From a checkpoint of a small image captioner: encoder norm batchnorm, decoder layers 7.
Rows from block 3 of the text decoder, named by matrix and row number. Rows with one number belong to one neuron. Each number is 128 + 24 x the weight over its row's rms, rounded and kept within 0 to 255. All counts start at 0. Numbers have three digits each. After the name is the row's rms in percent of the matrix's.
# fc1: MLP up (decoder.blocks.3.mlp.fc1.weight, 1024x256), inputs 172-255
# fc2: MLP down (decoder.blocks.3.mlp.fc2.weight, 256x1024, transposed), outputs 172-255
fc1.73 068:128137127128128143130124134122128129128116135136132111132126122128127134129133089093122131126121127130118255121143132128119128133120128124129128133129128129122149127128127044127129127128123098168126120141108126128133126125127129138128117127124131127130
fc1.87 151:120128129134121131129127130103120126128121136137130185127122129126131129135126127122125137130129135121124043131135135124109135129128135134133124136129123128119127176111125124128129135125110108128128128136060148127138129128128134122121139129130130129125
fc1.100 311:129127134128128117104090132128133127132131123180128130159052141128134129131127130122131128128128126130126173170135122131128129115129130123146128128164105129127092128245128157132128129106127101147128130128146127150104125121128103137125139151128132128131
fc1.101 020:129072128123134098146128085113128145127124082104128131128117129127148101207124231126128127128135168164129153128132127131128128069123136130139128128157144119159126124182130113130099127132129059010123113130140129129128126125138131119126103128149127139128
fc1.111 110:127127128128128128128127000130125122128128129255129129125127129128128126128128128129127128128126126123128126246128128077128127127127126128126127128125127127128130129128129128128128128129131128128128124128127128128127134128127129128128128128128129127129
fc1.116 566:103124128139136132122126128130117179127177207128128118130121119129126117141126132131165150125133126186132156128130134128132128129059134141126127128127164131161129102111128122125120127128163128131129101128138127127118106129128095129130128131128158138128
fc1.120 101:128128128128128128128128128128128128128128128128128138186128128128128128128128128128128128040255128128128128131128128128128128128128140128122128128128128128128128128000128128128128128128128185128128128128128128128128128128128128128128128128128128128128
fc1.132 088:128128128128128128199128128128128128128128128128128128128128128128128128128128128128128128128128128128128128128128128128128128128128128128128128000128128128128128128128128128128128128128128131128128128128128128128128128128128128128128128128128128178128
fc1.133 099:107127134127127127125122133149120127131128123125128061111122117131132152126127128127127134129128087128126131128127125125128132128126128129126128128126128126085149128132129140129124138123122125132136112136129128122124132129129129130129130115124128128146
fc1.151 346:128141128122127127131131122109131122128131128133127141131124132128128127128127128130129150163132129066165128091130152180127128127128082128131096147128137128127156090127160136129128132197119131132165128128129123128128138107129134126128127127128128129129
fc1.162 035:117133127136112127128128131123135151140127119124116185106136124128127128131117075143128096128152131169097181124118121099123073138129167128171130094146122118097133134146121055128119119111115147091129131129031088135128094127122127118128130128129126101128
fc1.174 029:128128128128128128128128128128128128128128128128128128128128128128128128128128128128128128128128128255128128128128128128128128128128128128128128128128128128128128128128128128128128128128120128128128128128128128128128128128128128128128128128128128128128
fc1.183 371:146127128121131122124132125134125135129158121099128153079125122163122126125127138143132139167088133128137075098128127129086128128123126128129130128130132130127132120124123121127119136129134139129133132118152128120054128085114125127129135127212127174126
fc1.188 088:098152123165128129155097086099137113128103109148128148138153072118107126137131090123124071128157112103121128132120131127123131128134129103086128129124128110123196125154130024168099129126133166111136110120129097143099082110121159104127165121118128129153
fc1.201 009:119126129142129119129129122128127108111142183148130136097126130128110126170128190117125128128131128128150129127122122092128128123118128129149128158129132128121115129119128038127144128144125033131128113128125095128146101111128128030128070129128143157123
fc1.208 084:110125125111095123091160128136136115169126062137108139132129128117144120101129145053128155128119122135134137123130136170147153089138127142135147126122100103133174127140131177127129126110156092163127143160141126122132140134149119169124154140125127126110
fc1.224 023:128128128128128128128128128128128128128128128128128128128128128128128128128128128128128128128128128128128128128128128128128128128128128128128128128128128128128128128128128128128128128128128128128128128128128128128128128128128128128128128128128128128128
fc1.226 034:128095128128133126128119127140121131129142139123128164129125128127109131105117064161128130135115128126126118128147128128129117126128128127128129122128126130146124132129128242122163127173137139255129165092076136108129111129125129114138126128127133141120
fc1.228 088:132131130124127127128128129128127130128126128158124125128128128128128129128128126127128255128128128130127000128132204128128128122129128128128128128128128128128128129128128129128130128128128142127128128126133128135213128128128124128128136128127130127128
fc1.253 371:128106124128168127139134111127209129135180192141133124114132129122126190130128158127127128122127132031129127137128125127128064127128140128153110129138131128104109191127174128125128136116107128130114137127145127197133122128175132128109062141134112144128
fc1.259 152:128225128128128128128128128128128128128128128128128128128128128128128128128125128128128128128128128128128128128128128128128128174128128128116128128128128128128128128128128128128128128128128128128128128128128128128128128128128128128128128128128128128128
fc1.260 103:128139135142091115111143110148146132129150075118129102132125146137122117129142185060124178126110132128137132128094132149128160115133147127127128130121129113111129127133130087128076124114130144070151174154128112130136133119133128152123135128130127110142
fc1.261 068:128128128128128128128128128128128128128128128128128128128128128128000128128128128128128128128128128128128128058128128128128128128128128128128128128128128128128128128128128128128128128128128128128128128128128128128128128128128128128128128128128128128128
fc1.265 383:124128147123145122124128000120130124132139140122192121128126131096130134129127142127132119128127121117156137129120131133145132181000134147156100128126133145125027127141109121124128136129130096109124139126151129132190126128193139109128132139129111128120
fc1.283 056:127096129129102129129166151122128127134186143097129171119100173111091148133136135111109118128132120132134092109082128126123116128108128125128121132147116126132126114124128127128111124122112066131129159150126121152128120120119122130160098122132104090102
fc1.295 014:141076126134128128152129119123128119130141141128133127113121149128125135125128116117131128120125124129134216128123130127101105099124127127130128129128129140157138148129124146125168127127131135125127149120118133139103166130128106131128067131128081125121
fc1.302 126:127128128130130129128126127129128130134120123128128124127128129128120126134128129126127126128129126127254118128131126123135125121128128132128128128128127128126129130129128126128130128129126128142133133128108129128128126128128127128127125128128134128128
fc1.310 039:075104135128131133128121086130131105129128124092139047147140111120116136137149182111128091128128137128111129127160133115132122127116116135110142128133130132128136084128130177127117131128124027126128102148192132132125158147131137128134091127129130141146
fc1.349 178:128248128128128128128128133128128128128144128128128125073128100128128128129128128124128128128128128128128124128129128128128128128128128128128128128128128128128128128128128131128128128128255128128128126128129128147128128128128128128128127129128128140128
fc1.360 147:125145132126131129128133128130130127129128128120127113121128132128133143128128132112119126128126132137128127127125160124125118128123139127145124128128128127125144220128127109131131098128030111000126128153172120128130127127130121132127132115128123128129
fc1.380 013:128128128128128128128128128128128128128128128128128128128128128128128128128128128128128128128128128128128128128128128128128128128128128128128128128128128128128128128128128127128128128128128128128128128128128128128128128128128128128128128128128128128128
fc1.390 010:128128128128128128128128128128128128128128128128128128128128128128128128128128128128128128128128128128128128128128128128128128128128128128128128128128128128128128128128128128128128128128128128128128128128128128128128128128128128128128128128128128128128
fc1.404 232:163131125128125129128084115119159117128133162148125117129142128057139129124128054133130126127111133095130129128136223131134128131128129108123128128131129150130085130139127145127130133129118184092126132123088107126214169127129127121128128127111103129130
fc1.417 017:128128128148128128128128128128128128128128128128128128128128128128128128128128128128128128128128128128128128128128128128128128128128128128128128128128128128128128128128128128128128128128128128128128128128128128128128128128128128128128128128128128128128
fc1.428 051:128128128128128128129127128127128128128128128128128128128128128128128128128128128128128128128128128128128127128128128128128127128097126128128128128129128128128128128128128128128128128128128128128128128128128128128128126128128128128128127128128128128128
fc1.431 020:127138128128129128135123138128128136122122159131146123109098138128122129139128157124121136128128131121147073128089128111127113113129128135128124121137129128121095122128140104127123125138131073141128141131128120128132128125129123107128124125120128128122
fc1.449 009:128128128128128128128128128128128128128128128128128128128128128128128128128128128128128128128128128128128128128128128128128128128128128128128128128128128128128128128128128128128128128128128128128128128128128128128128128128128128128128128128128128128128
fc1.489 610:128114137113114123120130131122128102098139128193141122116135153125128143128120153167096126151129138123121148113079146128128127128130118131127122123164129212198123058129128154126126123129129077116121114091124168128171125127128140128129127135129148150128
fc1.493 014:128128128128128128128128128128128128128128128128128128128128128128128128128128128128128128128128128128128128128128128128128128128128128128128128128128128128128128128128128128128128128128128128128128128128128128128128128128128128128128128128128128128128
fc1.509 060:122096130123128124127131128132128139128127120131128130255131120128125128128128091135130123127127130136128255129106128128114125087128129128128129125127128127128128128135128069128127128123128093135128127124093129127129128128128128127128127128129128128135
fc1.513 043:127133122128134155128118134105090129131115201128131122112068128128128113142126115147124119128133131141132118128126128079083128129128134126126126126143135130154120128091124014128116128134063128153128128061132129132129127127129133127126120131127128132128
fc1.516 010:128128128128128128128128128128128128128128128128128128128128128128128128128128128128128128128128128128128128128128128128128128128128128128128128128128128128128128128128128128128128128128128128128128128128128128128128128128128128128128128255128128128128
fc1.526 080:128128128128128128128128128128128128128128128128128128128128128128128128128128128128128128058128128128128128195221128128128128128128128128000128128128128128128128128128128128128128091128128128128128128128128149128128128128070128169128128128128128128128
fc1.533 006:104128129128128128128128128128128128128130116127128109171128116128128128128128123123128137128128128128128000128126128132128172122133128128057128128128142128128128104128128094128125128128128071128128145128153148128128128128128131126128115128128129170128
fc1.552 156:128128249128128128128128128021128112128128128126129138128128106128127128128128128128086128128121142128062118128128128128083128154128128128128128128129128127128132126128128128082128128128128141128128128128128108128128128128128128127128128048127130128195
fc1.562 016:128128128128128128128128128128128128128128128128128128128128128128128128128128128128128128128128128128128128128128128128128128128128128128128128128128128128128128128128128128128128128128128128128128128128128128128128128128128128128128128128128128128128
fc1.563 072:128128128128128043128128128128128128128128128128128128128000128128128128128128128128128128128128128128128128128128055128128128128128128128211128128128128128128128128128255128128128128128128128128128128069184128128128128128128128128128128128128008128128
fc1.568 643:128126127128130128144128124100124142145135161128128128145129127128128129152131125128128159131158129126128128080127128152128126124131099131128100146130129128123149128116189134129128129192059132137125104128129044143101122101128128128128129131128152129128
fc1.569 068:128128128128128128128128128128128128128128128128128128128128128128128128128128128128128128128099128128071128128128128128128128255128128128128128128128128061128128128154128128128128128128128128128143205128128128128128128128128128128128128128080128128128
fc1.570 382:128127130130128117110052127123126152128162128126130128174123129128118128129126125127128104129194126135128127164128062126127128128107128128128119134127127098128064137122128128128110130141127129127120129126172190128110136120128107128092127150128128136094
fc1.620 035:128128128128128118128127127128119128128127128131128125128128128128128127128128089128128203128128128137128126128120126128129122128128128128129129128129128128128128128128128132128127128128128128113128128130115127128129128128128128130128128128128128129127
fc1.653 022:130144159131108128108129152138121127135121116116121129133139063128116135127131131105138129132130124129113111120156128137127149120136131130135126128124145128125131128128128107130107138109126190158128132093108143125118131128148122126089143127088119125118
fc1.663 124:128203128128128128178128128128128128186128128128128128128112128128128057129128128128128128103128128128128099128128128128128128128128128128128128128128131019100128128128128128128128128128149182128131128128128093128128128128165128128128128128128128128128
fc1.666 031:128128128128128128128128128128128128128128128128128128128128128128128128128128128128128128128128128128128128128128128128128128128128128128128128128128128128128128128128128128128128128128128128128128128128128128128128128128128128128128128128128128128128
fc1.669 062:143127124127121108121127140083129117121095130103113124123130114131096126140132190142128122129130169128135038127103139124114125100128130143120127128135129133157129137111126128129102117144133130067126116146096133128134125119119140126131157130153104141128
fc1.687 480:136096128129130125137128133135131129129049128152110150122129123128135127109128125134129147126129166131110053153131128128128109160124134123150130199129085128119079128129090127129123140162123126133126124127129127147126070128125129127128119128131096117124
fc1.690 029:128128128128128128128128128128128128128128128128128128128128128128128128128128128128128128128128128128128128128128128128128128128128128128128128128128128128128128128128000128128128128128128128128128128128128128128128128128128128081128128097128128128128
fc1.699 111:128190128128128128128128128128128128128128128128128128128128128128128128128128128128128128128128128128128128128128128128128128128128128128128128128128105128128128128128128128128128128128128128128128128128128128128128128128128128128129128128128128128138
fc1.726 040:181170117131129132127100157129102156132106169128131107130148113132128140172128120135108132126120128126130100125156133100148118173129121096119089127128142168131132127098128102120128149132109205105127131044080127124131128128156087129128127111116126129094
fc1.747 399:120158128131125128129128128142140122128127088197130125128121170127132165091136048126032127108128135110131147128130183128090130132127128132101118128129128128123063130128173072128129123126110116117128129124139129128128157129126128140106099096127134125132
fc1.764 383:071131160109180203138128127126129101133130140126124129094183131154159128129125133110127127129104129129131128129125133133130135206133129146233128129128123118129127100128128139130127130125105135129095138125138132119129150129136128111185137153129136117128
fc1.771 603:158127173128126089075031127133144128127131127158123130131113128127129128124133128128131123107125125140086122128105128145139111134131141129126128128164117180129091166197128129125103129050132168123171127156137128125119173033132129130134064140118154131128
fc1.772 130:132128128132121121128125103144154046127162118101128099132125128129116128148133171091131130132123132128135115126117129139092133076130147129142149131140124128106124124128124091129112145127103133144128131141103148125131100150131099128121115125129128142130
fc1.792 024:127174131176128128128128156127127128128128132128136153128090124128035126151128188129128119129141129128127018094119128094127128130134129128125149130143128134125131122111128113128123128153130144094128094153128128128128128129123128133128100128128129128161
fc1.795 397:128137126127128126129130105126128129128129126127173139125132129128123127131128129132127120196113128089129084129133128129069128235114125128124128138128130175133129097128129138125128127130133137129128122130124128126091127119127130128134126130177128193128
fc1.804 270:125127125128128128126130189128125127130137127121153127127128132128129127128128130128139129123128127128130130125132126123132131129128128131135114129129201128129116128126122129127128126126104131125118051128126131130128138127133128094129125131128127125128
fc1.812 170:134080124130127128122126121137131128127132224125126126183132124156131127139123124128129122126125124132127126126119127133128128126131128131076132124128127128128128105129128123126129124131102134121128126127126130125129128129125124130129139128130255161131
fc1.815 009:128000128128128128128128128128128128128128128128128128128128128128128128128128128128128128128128128128128128128128128128128128128128128128128128128128128128128128128128128128128128128128128128128128128128128128128128128128128128128128128128128128128128
fc1.842 026:148192124129124128157164152120127123154119128113144098130141124133122189154127160111131130142137130141117127126124142157079124139137134079146146131130125133100105108123125120141116137083119161204147095124134123144125127105137107141129149123116142129127
fc1.862 007:128128128128128128128128128128128128128128128128128128128128128128128128128128128128128128128128128128128128128128128128128128128128128128128128128128128128128128128128128128128128128128128128128128128128128128128128128128128128128128128128128128128128
fc1.877 062:128128128128128018128128128128128128128128128128128128128128128128128128128128128128128128128128128128128128128128128128128128128128128128128128128128128128128128128128128153128128128128128128128128128128128128128128128128128128128128128128128128128128
fc1.878 043:116132128132130124128112127126127133128112136140128109122117131128127124128132128122122142128122128118134118126128128117132129119132126129124117128127128127127123122122126120124125124140132128127128135138136123129134129128138128126127130128130128138124
fc1.884 103:117114128121126131126186134140128129128128128129128096128107114128070122131123117133127174126127127124121255128143127125131092127132128128048129127119131118132129135129124102127152132129140020133127140115240044111128134130126134141129172197127131221128
fc1.920 426:140125127147128130126128163122134128098226117132131128128193067128124188130127128230126128128206135119126120129125126131133132130105125111129123126123128183128118124138127130125126130158128144127122138112117128131169115125162127129128129128128130143128
fc1.931 039:139063133129134123123125129115127129128128138127128129127130141126129133128126129141128121128117133126128057115129118129131130150110143109136119123131124146111050138128128127123139125128141145121128129128117124131130124128161115150125105132125142160144
fc1.938 042:101103124145142153128128196110129222141110135133136116127131098128122133129128113160126159134128107114143038120053128127103183063121136127105131130123128127116113119114131146130105154126120038107132150224134134130128141130137131135126090142117121128157
fc1.939 008:128128129128124128128124111133129122124123128128129115120110128133133149099129128127124160128108153134161084128148128127122128098162113124109117121129108133125155106128127122128128096168122084114128142072255128128154126128130131130126111135132128171118
fc2.73 072:128112133136136128124139129097125128135128117130160103128128128124121120127116133129128124140126128113154128128137131130129128129121165138126130134128128097076119128132130132129126128128109130131126128139128133114128132132128121128130130129129138135125
fc2.87 202:150130130128127128128132129125128125128128132124128124128125132108128128127129125130128131128128128127128130129127128128135128131126132128128100131125128127114128128128126147128133128128124141128128128133128129129128125129128128129128127128120128129125
fc2.100 445:128170132129181129128129148120122125129122128127134126128129125255126121106128129128124129128126128117128128125129128161128130128128139127127126129128128090131128128131130128102128128128128127126105128210127132129128135182140126130129133129128129145124
fc2.101 044:128134143128237128128131128090131128128115128128128128128128128128092109128135128128128095128128128130128128128128128128128128128129128127128128128128128143152128128128139120128128128128128128047128128129128128128128128128128129128128128128128128128120
fc2.111 192:000128129080130128128130128128128128128129128128127128122128128128132130128128128128128128128128128132128128128128128128128128128128128128128128128128128128129128128128128128128128128128128128129128128130128128128128128128128128128128130128128128128128
fc2.116 452:097129122129125132123130128129129130126129128135128126128128128128128123127150128132128125129128129118126128132128128127128124128096089134126129128133128114125128128127128120126139127128126127177129128127124128138128127129128155126129125128128130125128
fc2.120 146:128128128128128128064128128128128128128128128106128128128120128156128128128128128128128128128128128128128128128128128128128128165128128128128128166128128133123128075128128128128128128128128128128128128126128128128128128205128128128128128128128128180128
fc2.132 404:128128128081128159047128128128128128128026128124117128134070128128128128128128154128128128128121128128128128115128128128128128128125109206128111128128092128217128128128128128128121128128112057128128128128128128128113128099128128029128128128128167129128
fc2.133 142:128124118128128128128127128127125013128131128129128133128128128187131128128131128128128128087128128129128128128128128128128128128129130128128128159128128128125128128128128126128126128128128128134128128128128128128128126135128127149128126128128128128131
fc2.151 575:126128103124135142128129109139130156130173126129128122128128123128009135128110128130131131113128143127129128127128129144119130126101136129095128127128128124138127128163130128116131128128124128128127129124123133126114080132131214171127232131128128109121
fc2.162 040:128128117146128128128160103088131118135128128145145129128128130128139011128097128128128128123128128074179128128128128121128128128091140149128128125128128029162128128128109128128128128128128128209128128128128128117128134143128098128126128128128132126138
fc2.174 016:128128128128128128128128128128128128128128128128128128128128128128128128128128128128128128128128128128128128128128128128128128128128128128128128128128128128128128128128128128128128128128128128128128128128128128128128128128128128128128128128128128128128
fc2.183 751:128125123128064185129125123127123127127097128119112122129125128137127140128132119073114127108128167128127128094129110130144125165141128127089255063128115098120130128128128118175129128131130128147127128176128127130144122128128128053127148128130156000130
fc2.188 085:129177138130148129118162130056109132128102128121156129128135128134178097128117128130114145143121127051133128132143093119066128125161110094148133128128127054110128128140138128141157128121129126147133133159131126139105149084135122131153143128115144122192
fc2.201 029:128127126128162128128133128117133128128128128129128128128128128128132129128128128128128115128128128095128128128128128128128128128128128131128128128128128128143128128128115128128106128128128128130128128098128128128128128128128128128128128128128128128117
fc2.208 070:120156133126130125134185119216130118144115130124121126128134119133209129121125119109175146120130113126155130133141124117136119128133120132132097126127130164118137116118128124137162129160110116128137130134131145103138116147128144129126153111128138120163
fc2.224 071:128128128128128128069128128128128128128128128128128128128128128128128128128128128128128128128128128128128128128128128128128128128128128128128128128128128128128128128128128128128128128128128128128128128128128128128128128128128128194128128128128128128128
fc2.226 025:128121128128012128128147122145125133129131128109135179128128128128132000128137128128128132128128128126128128127128128128117131128128134124128128128128127125096123128127101128128140128128128128056128128144129128129128128128128125128128128126128123130141
fc2.228 056:128132104128087128128120128127129128128127128128127126128128128128111145128125128128128130128128128137128128128128128129128128128128041128128129128128128133136127128128121128128125128128128128140128128128128127128128128126128134128127128128128125128125
fc2.253 204:135128127128019128128128133000128126128130131130134149128128126128126122128126124130130130128128128142127128128128129171128122128125128129128129125128128136127127128124119130125169133128125124135128110127129129124128127128128123141133134127127130160131
fc2.259 184:128128128065128128129128149128128128128113128128128128128128128128128128128128128128128128128139128128153128128128066128128128072128128128128128104128128128089153128128129128107128083128128128128128128128128128109128128128128118128128128128128138128128
fc2.260 151:122145120129144126129182133125083142158093128141107103128137157118168132098129127117130091130142129076134128150128124112125128118109114103130110130127134162137133133118156062110156128140124123100135125121142122119148110149128160131125136124126126127165
fc2.261 010:128128128128078128128128128128128128128128128128128128128128128128128126128128128128128128128128128128128128128128128128128128128128128128128128128128128128128128128128126128128128128128128128128128128128128128128128128128128128128128128128128128128128
fc2.265 246:136135135128099130130121127131131130131128128193134149128122128124041136128120129125118127128126122094142128131132128123128128128119130126125128136132129120086127128133133131132130128122130130127129130131127129173126097122136034127129126130128122145130
fc2.283 053:128087126123221128128163154131127122144126123127140111128128128122069133128095119130123072114133130182126128124118128128123131128126159128116127128128129195128127128126057128128159128125116130216132128128128128142128111144128114128125122130128131123126
fc2.295 017:128113128128076132128119128132130128128126128128127128128127128128082132128191128128128129130128128129128128128128128128128128128133057125127127128128128119255128128128114122143118128128128142114128128137128128098128128128128204128128132128128129126107
fc2.302 344:128128129128112128128129049109128139128141128129128128128128128128033128128128128085128128128128158128128128102128128128128128128128127128100128130128128165131128128128128112129128135128128128128128128130128128128128125129128250128128199128128128095122
fc2.310 053:128163181126020128132091128151122134133130128115206077128134116128074147128130119128128180138150129089139128131132128129126120127122150132128117128128128118140128128156237125149137128135128149130134128126126134116128139129129116128130134128126114147108
fc2.349 448:128128128182099133150128128128128128128098128128128128128128128128211128124143128090108128172128128128111128128128128124157128255141128128128255128128128113128128128128128128128128128128128128149128128128128128128128128128128059112128128128128128115128
fc2.360 105:138147138124135128018127116098125128128106099126129146128125128124129094128117127130128125128128128134129127128129129130127128127131252137131127129128128147127128128123118125141125128130132128136128128046135128110128129129128156128128118131128133108125
fc2.380 061:128128128128128128128128128128128128128128142128128128128128128128128128128128128128128128128128128128128128128128128128128128128128128128128128128128128128128128128128128128128128128128128128128128128128128128128128128128128128128128128128128128128128
fc2.390 009:128128128128134128128128128128128128128128128128128128128128128128128128128128128128128128128128128128128128128128128128128128128128128128128128128128128128128128128128128128128128128128128128128128128128128128128128128128128128128128128128128128128128
fc2.404 190:128166128128000128181132128133128127128130128128117125128128128144126196128131129128174137128128128051117162128123128181129128138123116126128128128128128128128129128126122128127198128128127128139128090129128128125128090128128128128128126127128128132132
fc2.417 041:128128128128133128128128128128128128128128128128128128128128128044128128128128128128128128128022128128128128128128128128128128128128128128128128128128128128128128128128128128128128128128128128128128128128128128128128128128128128128128128128128128128128
fc2.428 048:128128128128124128128128128153128128128128128128128128128128128128128128128128128128128128128128128128128128128128128128128128128128128128128128128128128128255128128128128128155048128128128128128128128128128128128128128128128128128128128128128128128128
fc2.431 016:128144131128141128128127128114128128128128128128128128128128128128141123128128128128128128128128128077128128128128128128128128128128119132128128128128128128138128128128125128128059128128128128003128128115128128128128128128128127128128128128128128115128
fc2.449 065:128128128128128128128128128128128128128000128128128128128128128128128128128128147128128128128128128128128128128128128128128128128128128128128128128128128128145128128128128128128128128128128128128128128128128128128128128128128128128128128128128128128128
fc2.489 396:138129109127138111122128132129113117131101132130125116128128157132132111128131132127128128128128128153127128128128131128131142118130128130138136128128127126123128129110182125124128128126125115158107128122130128129133139037128176126131129129131126215144
fc2.493 097:128128128128128128128128128128128128128128128128128128128128128128128128128128128128128128128128128128128128128128128128128128128128128128128128128128128128128128128128128128128128128128128128128128128128128128128128128128128255128128128128128128224128
fc2.509 051:128124122129124128128128139107125132130147128130159075128127128151086124128124128128128138128128128116150128124136128125128131126124150158127125117128128126083129128123126128116130128120120128130130128147127133135128128123128150128131127128127128127139
fc2.513 035:128128059128154091121136129127127128128130128147118065128128128128083128128127128128128136128128128053128128128127128128128128128126128130128128128128128128091128128128136128128114128128128128252128128126132128132128128128128126128128128128128129129255
fc2.516 169:128128128128128128128128128128128128128128128128128128128128128128255128128128128128128128128206128128128128128128128128128128130128128128128128128128128128128128128128128128128128128128128128128128128128128128128128128128128128128128128128128128128128
fc2.526 128:128128128128132128128128128128128128128151128056128128128128128068140128128128128128128128128128128128128128128128128128128128128128128128128128152128128128128128128128128128128128128128128128128136128128128128128077128128128128247128128151128128128128
fc2.533 021:128128128128000128128128128128128128128128128128128128128128128128085136128128128128128128128128128128128128128128128128128128128128128128128128128128128130128128128128128128128128128128128128128128128128128128128128128128128128128128128128128128128128
fc2.552 467:128128128168136128128128128154107128128165128228128128128128128128040106140128128128128128128128064128128128128128128128128128128108128128128112128145128128128169128128114094128128107128128128128128128112107128128128166128128000128128038128128128158128
fc2.562 312:128128128141128128128128169128128128128116128128128128128128128128255128128135128128115128143128123128128128128128128128128128128135128128128128128128128128123128128128128128128128128128128128128128128128128128128128173128128000128128019128128126128128
fc2.563 153:128128128128214128128128128128128128128106128128128128128128128135128128128128128128128128128128128128128128128128128128128128128128128128128128128128128128128128128128128128128128128128128128128128128198128128128128128128128128172128128128128128128128
fc2.568 842:128128102110149127121130108128125133128151128128128128128128127128000119128096127128145120115118136130127125129127129128123128128097128128125130128128128129149128128150139128086127128128128128121128128159128129129116085128127210138127223128128134131104
fc2.569 063:255128128128128128128128237128128128128128128128128128128128128128128128128128128128128128128128128128128128128128128128128128169128128128128128128128128128128128128128128128128128128128128128128128128128128128128128128128128128128128128128128128128128
fc2.570 302:128141120128195133129126130129130117129211128119128140128128128129130128128131133126128128129135128099129128127128128128125129128128128121110128201128128128089127128132102128072127128131129132141128128115128128130125138129132071136130128131124128122155
fc2.620 057:128128128128128128128128128128128128128128128128128128128128128128128128128128128128128128128128128128128128128128128128128128128128128128128128128128128128128128128128129128128128128128128128126128128128128128128128128128128128128128128128128128128124
fc2.653 032:128119110120086172129138136151097129123154128116128143128145128103108126126151128132136150127130121151141136128124152122119106126129126128128112127128128129173131124133066127192145128142124128145126128146116139121128127128128130127135129130126129145120
fc2.663 129:128128128128037128128128128128128128128128128128128128128128128128137128128128128128128128128128144128134128128128128128128128128128128128128128128128128128128128128128127128041128128128128128128128128128128128128128128128128128128128128128128128128128
fc2.666 273:128128128128128128099128128128128128128128128128128128128128128128128128150128128128128128128128128128128128128128128128128128128128025128128128128128128128128128128128122128128128128128128128128128128128128128128128128128128128128128128128128095128128
fc2.669 071:128131149106137128121100113118145081117131128113125116128123126128204130128107131128146128114127121172115128142130124128119135131117128123127129131128123127229125128109131128131110128138141119068128128099129130120118114098128133125127130128121128079113
fc2.687 248:138131128128182136128129094128127127130125128131128122125129128125128160128130128129130110131127128113123123129128129163132132126128127119128130129114127127128128128128126122128129128128128131105072128141127128126129126129128016117127131128121129124124
fc2.690 342:128128128128128128128128218177128128128118128128128128128128128128178128128128128128100128135128128128128128129128128128128128128129128128132128128128128128128128128128128131128128103128128128128128128121128128128128191128128000128128036128128128128128
fc2.699 299:128128128128128128128128128112128128128128128128128128128128128000128128128128128128128128128128128140128128128128128128128128128128128128128128128128128128128128128128044128128128128128128033128128079128128128128128116128128111128128128128128128128128
fc2.726 068:128128128128010128128110128143131128122140128128128126128128120128150063128129128128121166128128128133128128128128128129128128128131146141128128128128128105101128128128100160128128128115128128165128128136134128128128139121121121129128127128128128136105
fc2.747 168:128129126130163133109129125125115119129124130111116128129128128139115108128124132128128125140125129128155125136126121132130129126112129127128123129128126127099128131128150130128126129138129127123125128245126125119128019133121123122129222136128132127144
fc2.764 402:129130128122131124112143127112148174128135128115102128128137128130144130126124111143129132128125105119131128129126141127129127113125127129133134109127127130129127128128138090128128126128125128123049128128128128130128161126127022128130093128128124086123
fc2.771 427:128126123182156128128128143037129125128186128126129137128212149162142162129121128128119128128128128071127126128148120128128128128128128128128128163128128127128127128130107051128156128125128133128129125131126128128128129129127127229128128123128129122145
fc2.772 174:129128144104228126130131124132145112122110112128169093128143128128180175127185124126136121116129128128126135128118129128131127135102140128114124128129128127029130128148170128117111128139120125142128128132128130124127159133122053121132129129128129182029
fc2.792 030:128126142128255128128127128144121128128128128123128159128128128128223128128105128128128128128128128128128128128128128128128128128128128128128128128128128128085128128128073128128128128128128128253128128129148128128128128128121196128128128128128128128120
fc2.795 686:125126119128128147128128127128129128128128128107128128128128128128130128128126127138128128128128121109139129099128128148128123255128128111125172128128128129128128128128125127128129103128128145128128128128128128128128123128128176128128149128128128128128
fc2.804 366:127126127111000128128125219126128129128129128128128130128128128129128127128042128128128128128144128130128128103128128128128128128155034128125143128128128127131128128128128128175128128128128128127128128130129128127136128128128129099128128128128128179152
fc2.812 081:128125082128231128130121128132129128129126128128125095128128128128154122128128128128128130129127128126128128126131128128130128129132127128130128128128127122125127120129131128127128128128128128123128128127128127128128129129128127128130128130128131141134
fc2.815 065:128128128128139128128128133128128128128128128128128128128128128128128128128128128128128127128128128128128128128128128128128128128128128128128128128128128128128128128128128128128128128128128128128128128128128128128128171128128128136128128128128128128128
fc2.842 033:128165105126172128128016123074102128132146128116096147128135128133064132128118135119128111130118128128139128128119128128153132139122130135126128128128120161144126128129132128111109128132128131009129128106129120148126131114128116114132128147155132119174
fc2.862 016:128128128128128128128128255128128128128128128128128128128128128128128128128128128128128128128128128128128128128128128128128128128128128128128128128128128128128128128128128128128128128128128128128128128128128128128128140128128128128128128128128128128128
fc2.877 055:128128128128128128128128128128128128128128128128128128128128128128128128128128128128128128128128128128128128128128128128128128128000128128128128128128128128128128128128128128128128128128128128128128128137128128128128128128128128128128128128128128128128
fc2.878 109:128127126128000128128128128217128128127091128083128128128128128128063128128129128128097237128128128154128128128128128128128129128127056128128128128128128128101128128128127128199128128128128128095128128128128128128128128128128128128128128128128130127128
fc2.884 092:129135130127138128118123131128121105119128128140121120128127128115078131127132134129131152131117128126124128130130142126128128127094131122123124145128126118130128128125120114128128128129123132148128123130110130113120133129128126127127126132124130107116
fc2.920 291:135125138129147128163149126149118139138120131128129121128123127133114134132125126133128127128132126212124128127127130226133128128114124086110137129174128127127116127146127133128058131130134130128127124146129121133125139103126127118130126128125123140142
fc2.931 070:128126128128136128128138128128130128128125128129130124128128128128000128128129128128128128128128128124128128128128128128127128128128128128128128128128128123128128128128135128128128128128128128125128128128128128128128128128128181128128128128127128129121
fc2.938 068:128152125129017128128126114214152145122110136128096137128128117105106126128114128128128224127128128130130121128127133127127128128117159150128136128128127129121127128142083155123102128128128128170129126110131128125128141159128082128128116123128138108129
fc2.939 100:128128128128000128128128128193128128128093128121128106128128128128094166128128128128128133128128128128128128128128128128128128128128088128128128128128128128093128128128128128128128128128128128128128128128128128128128128128128129128128128128128128128142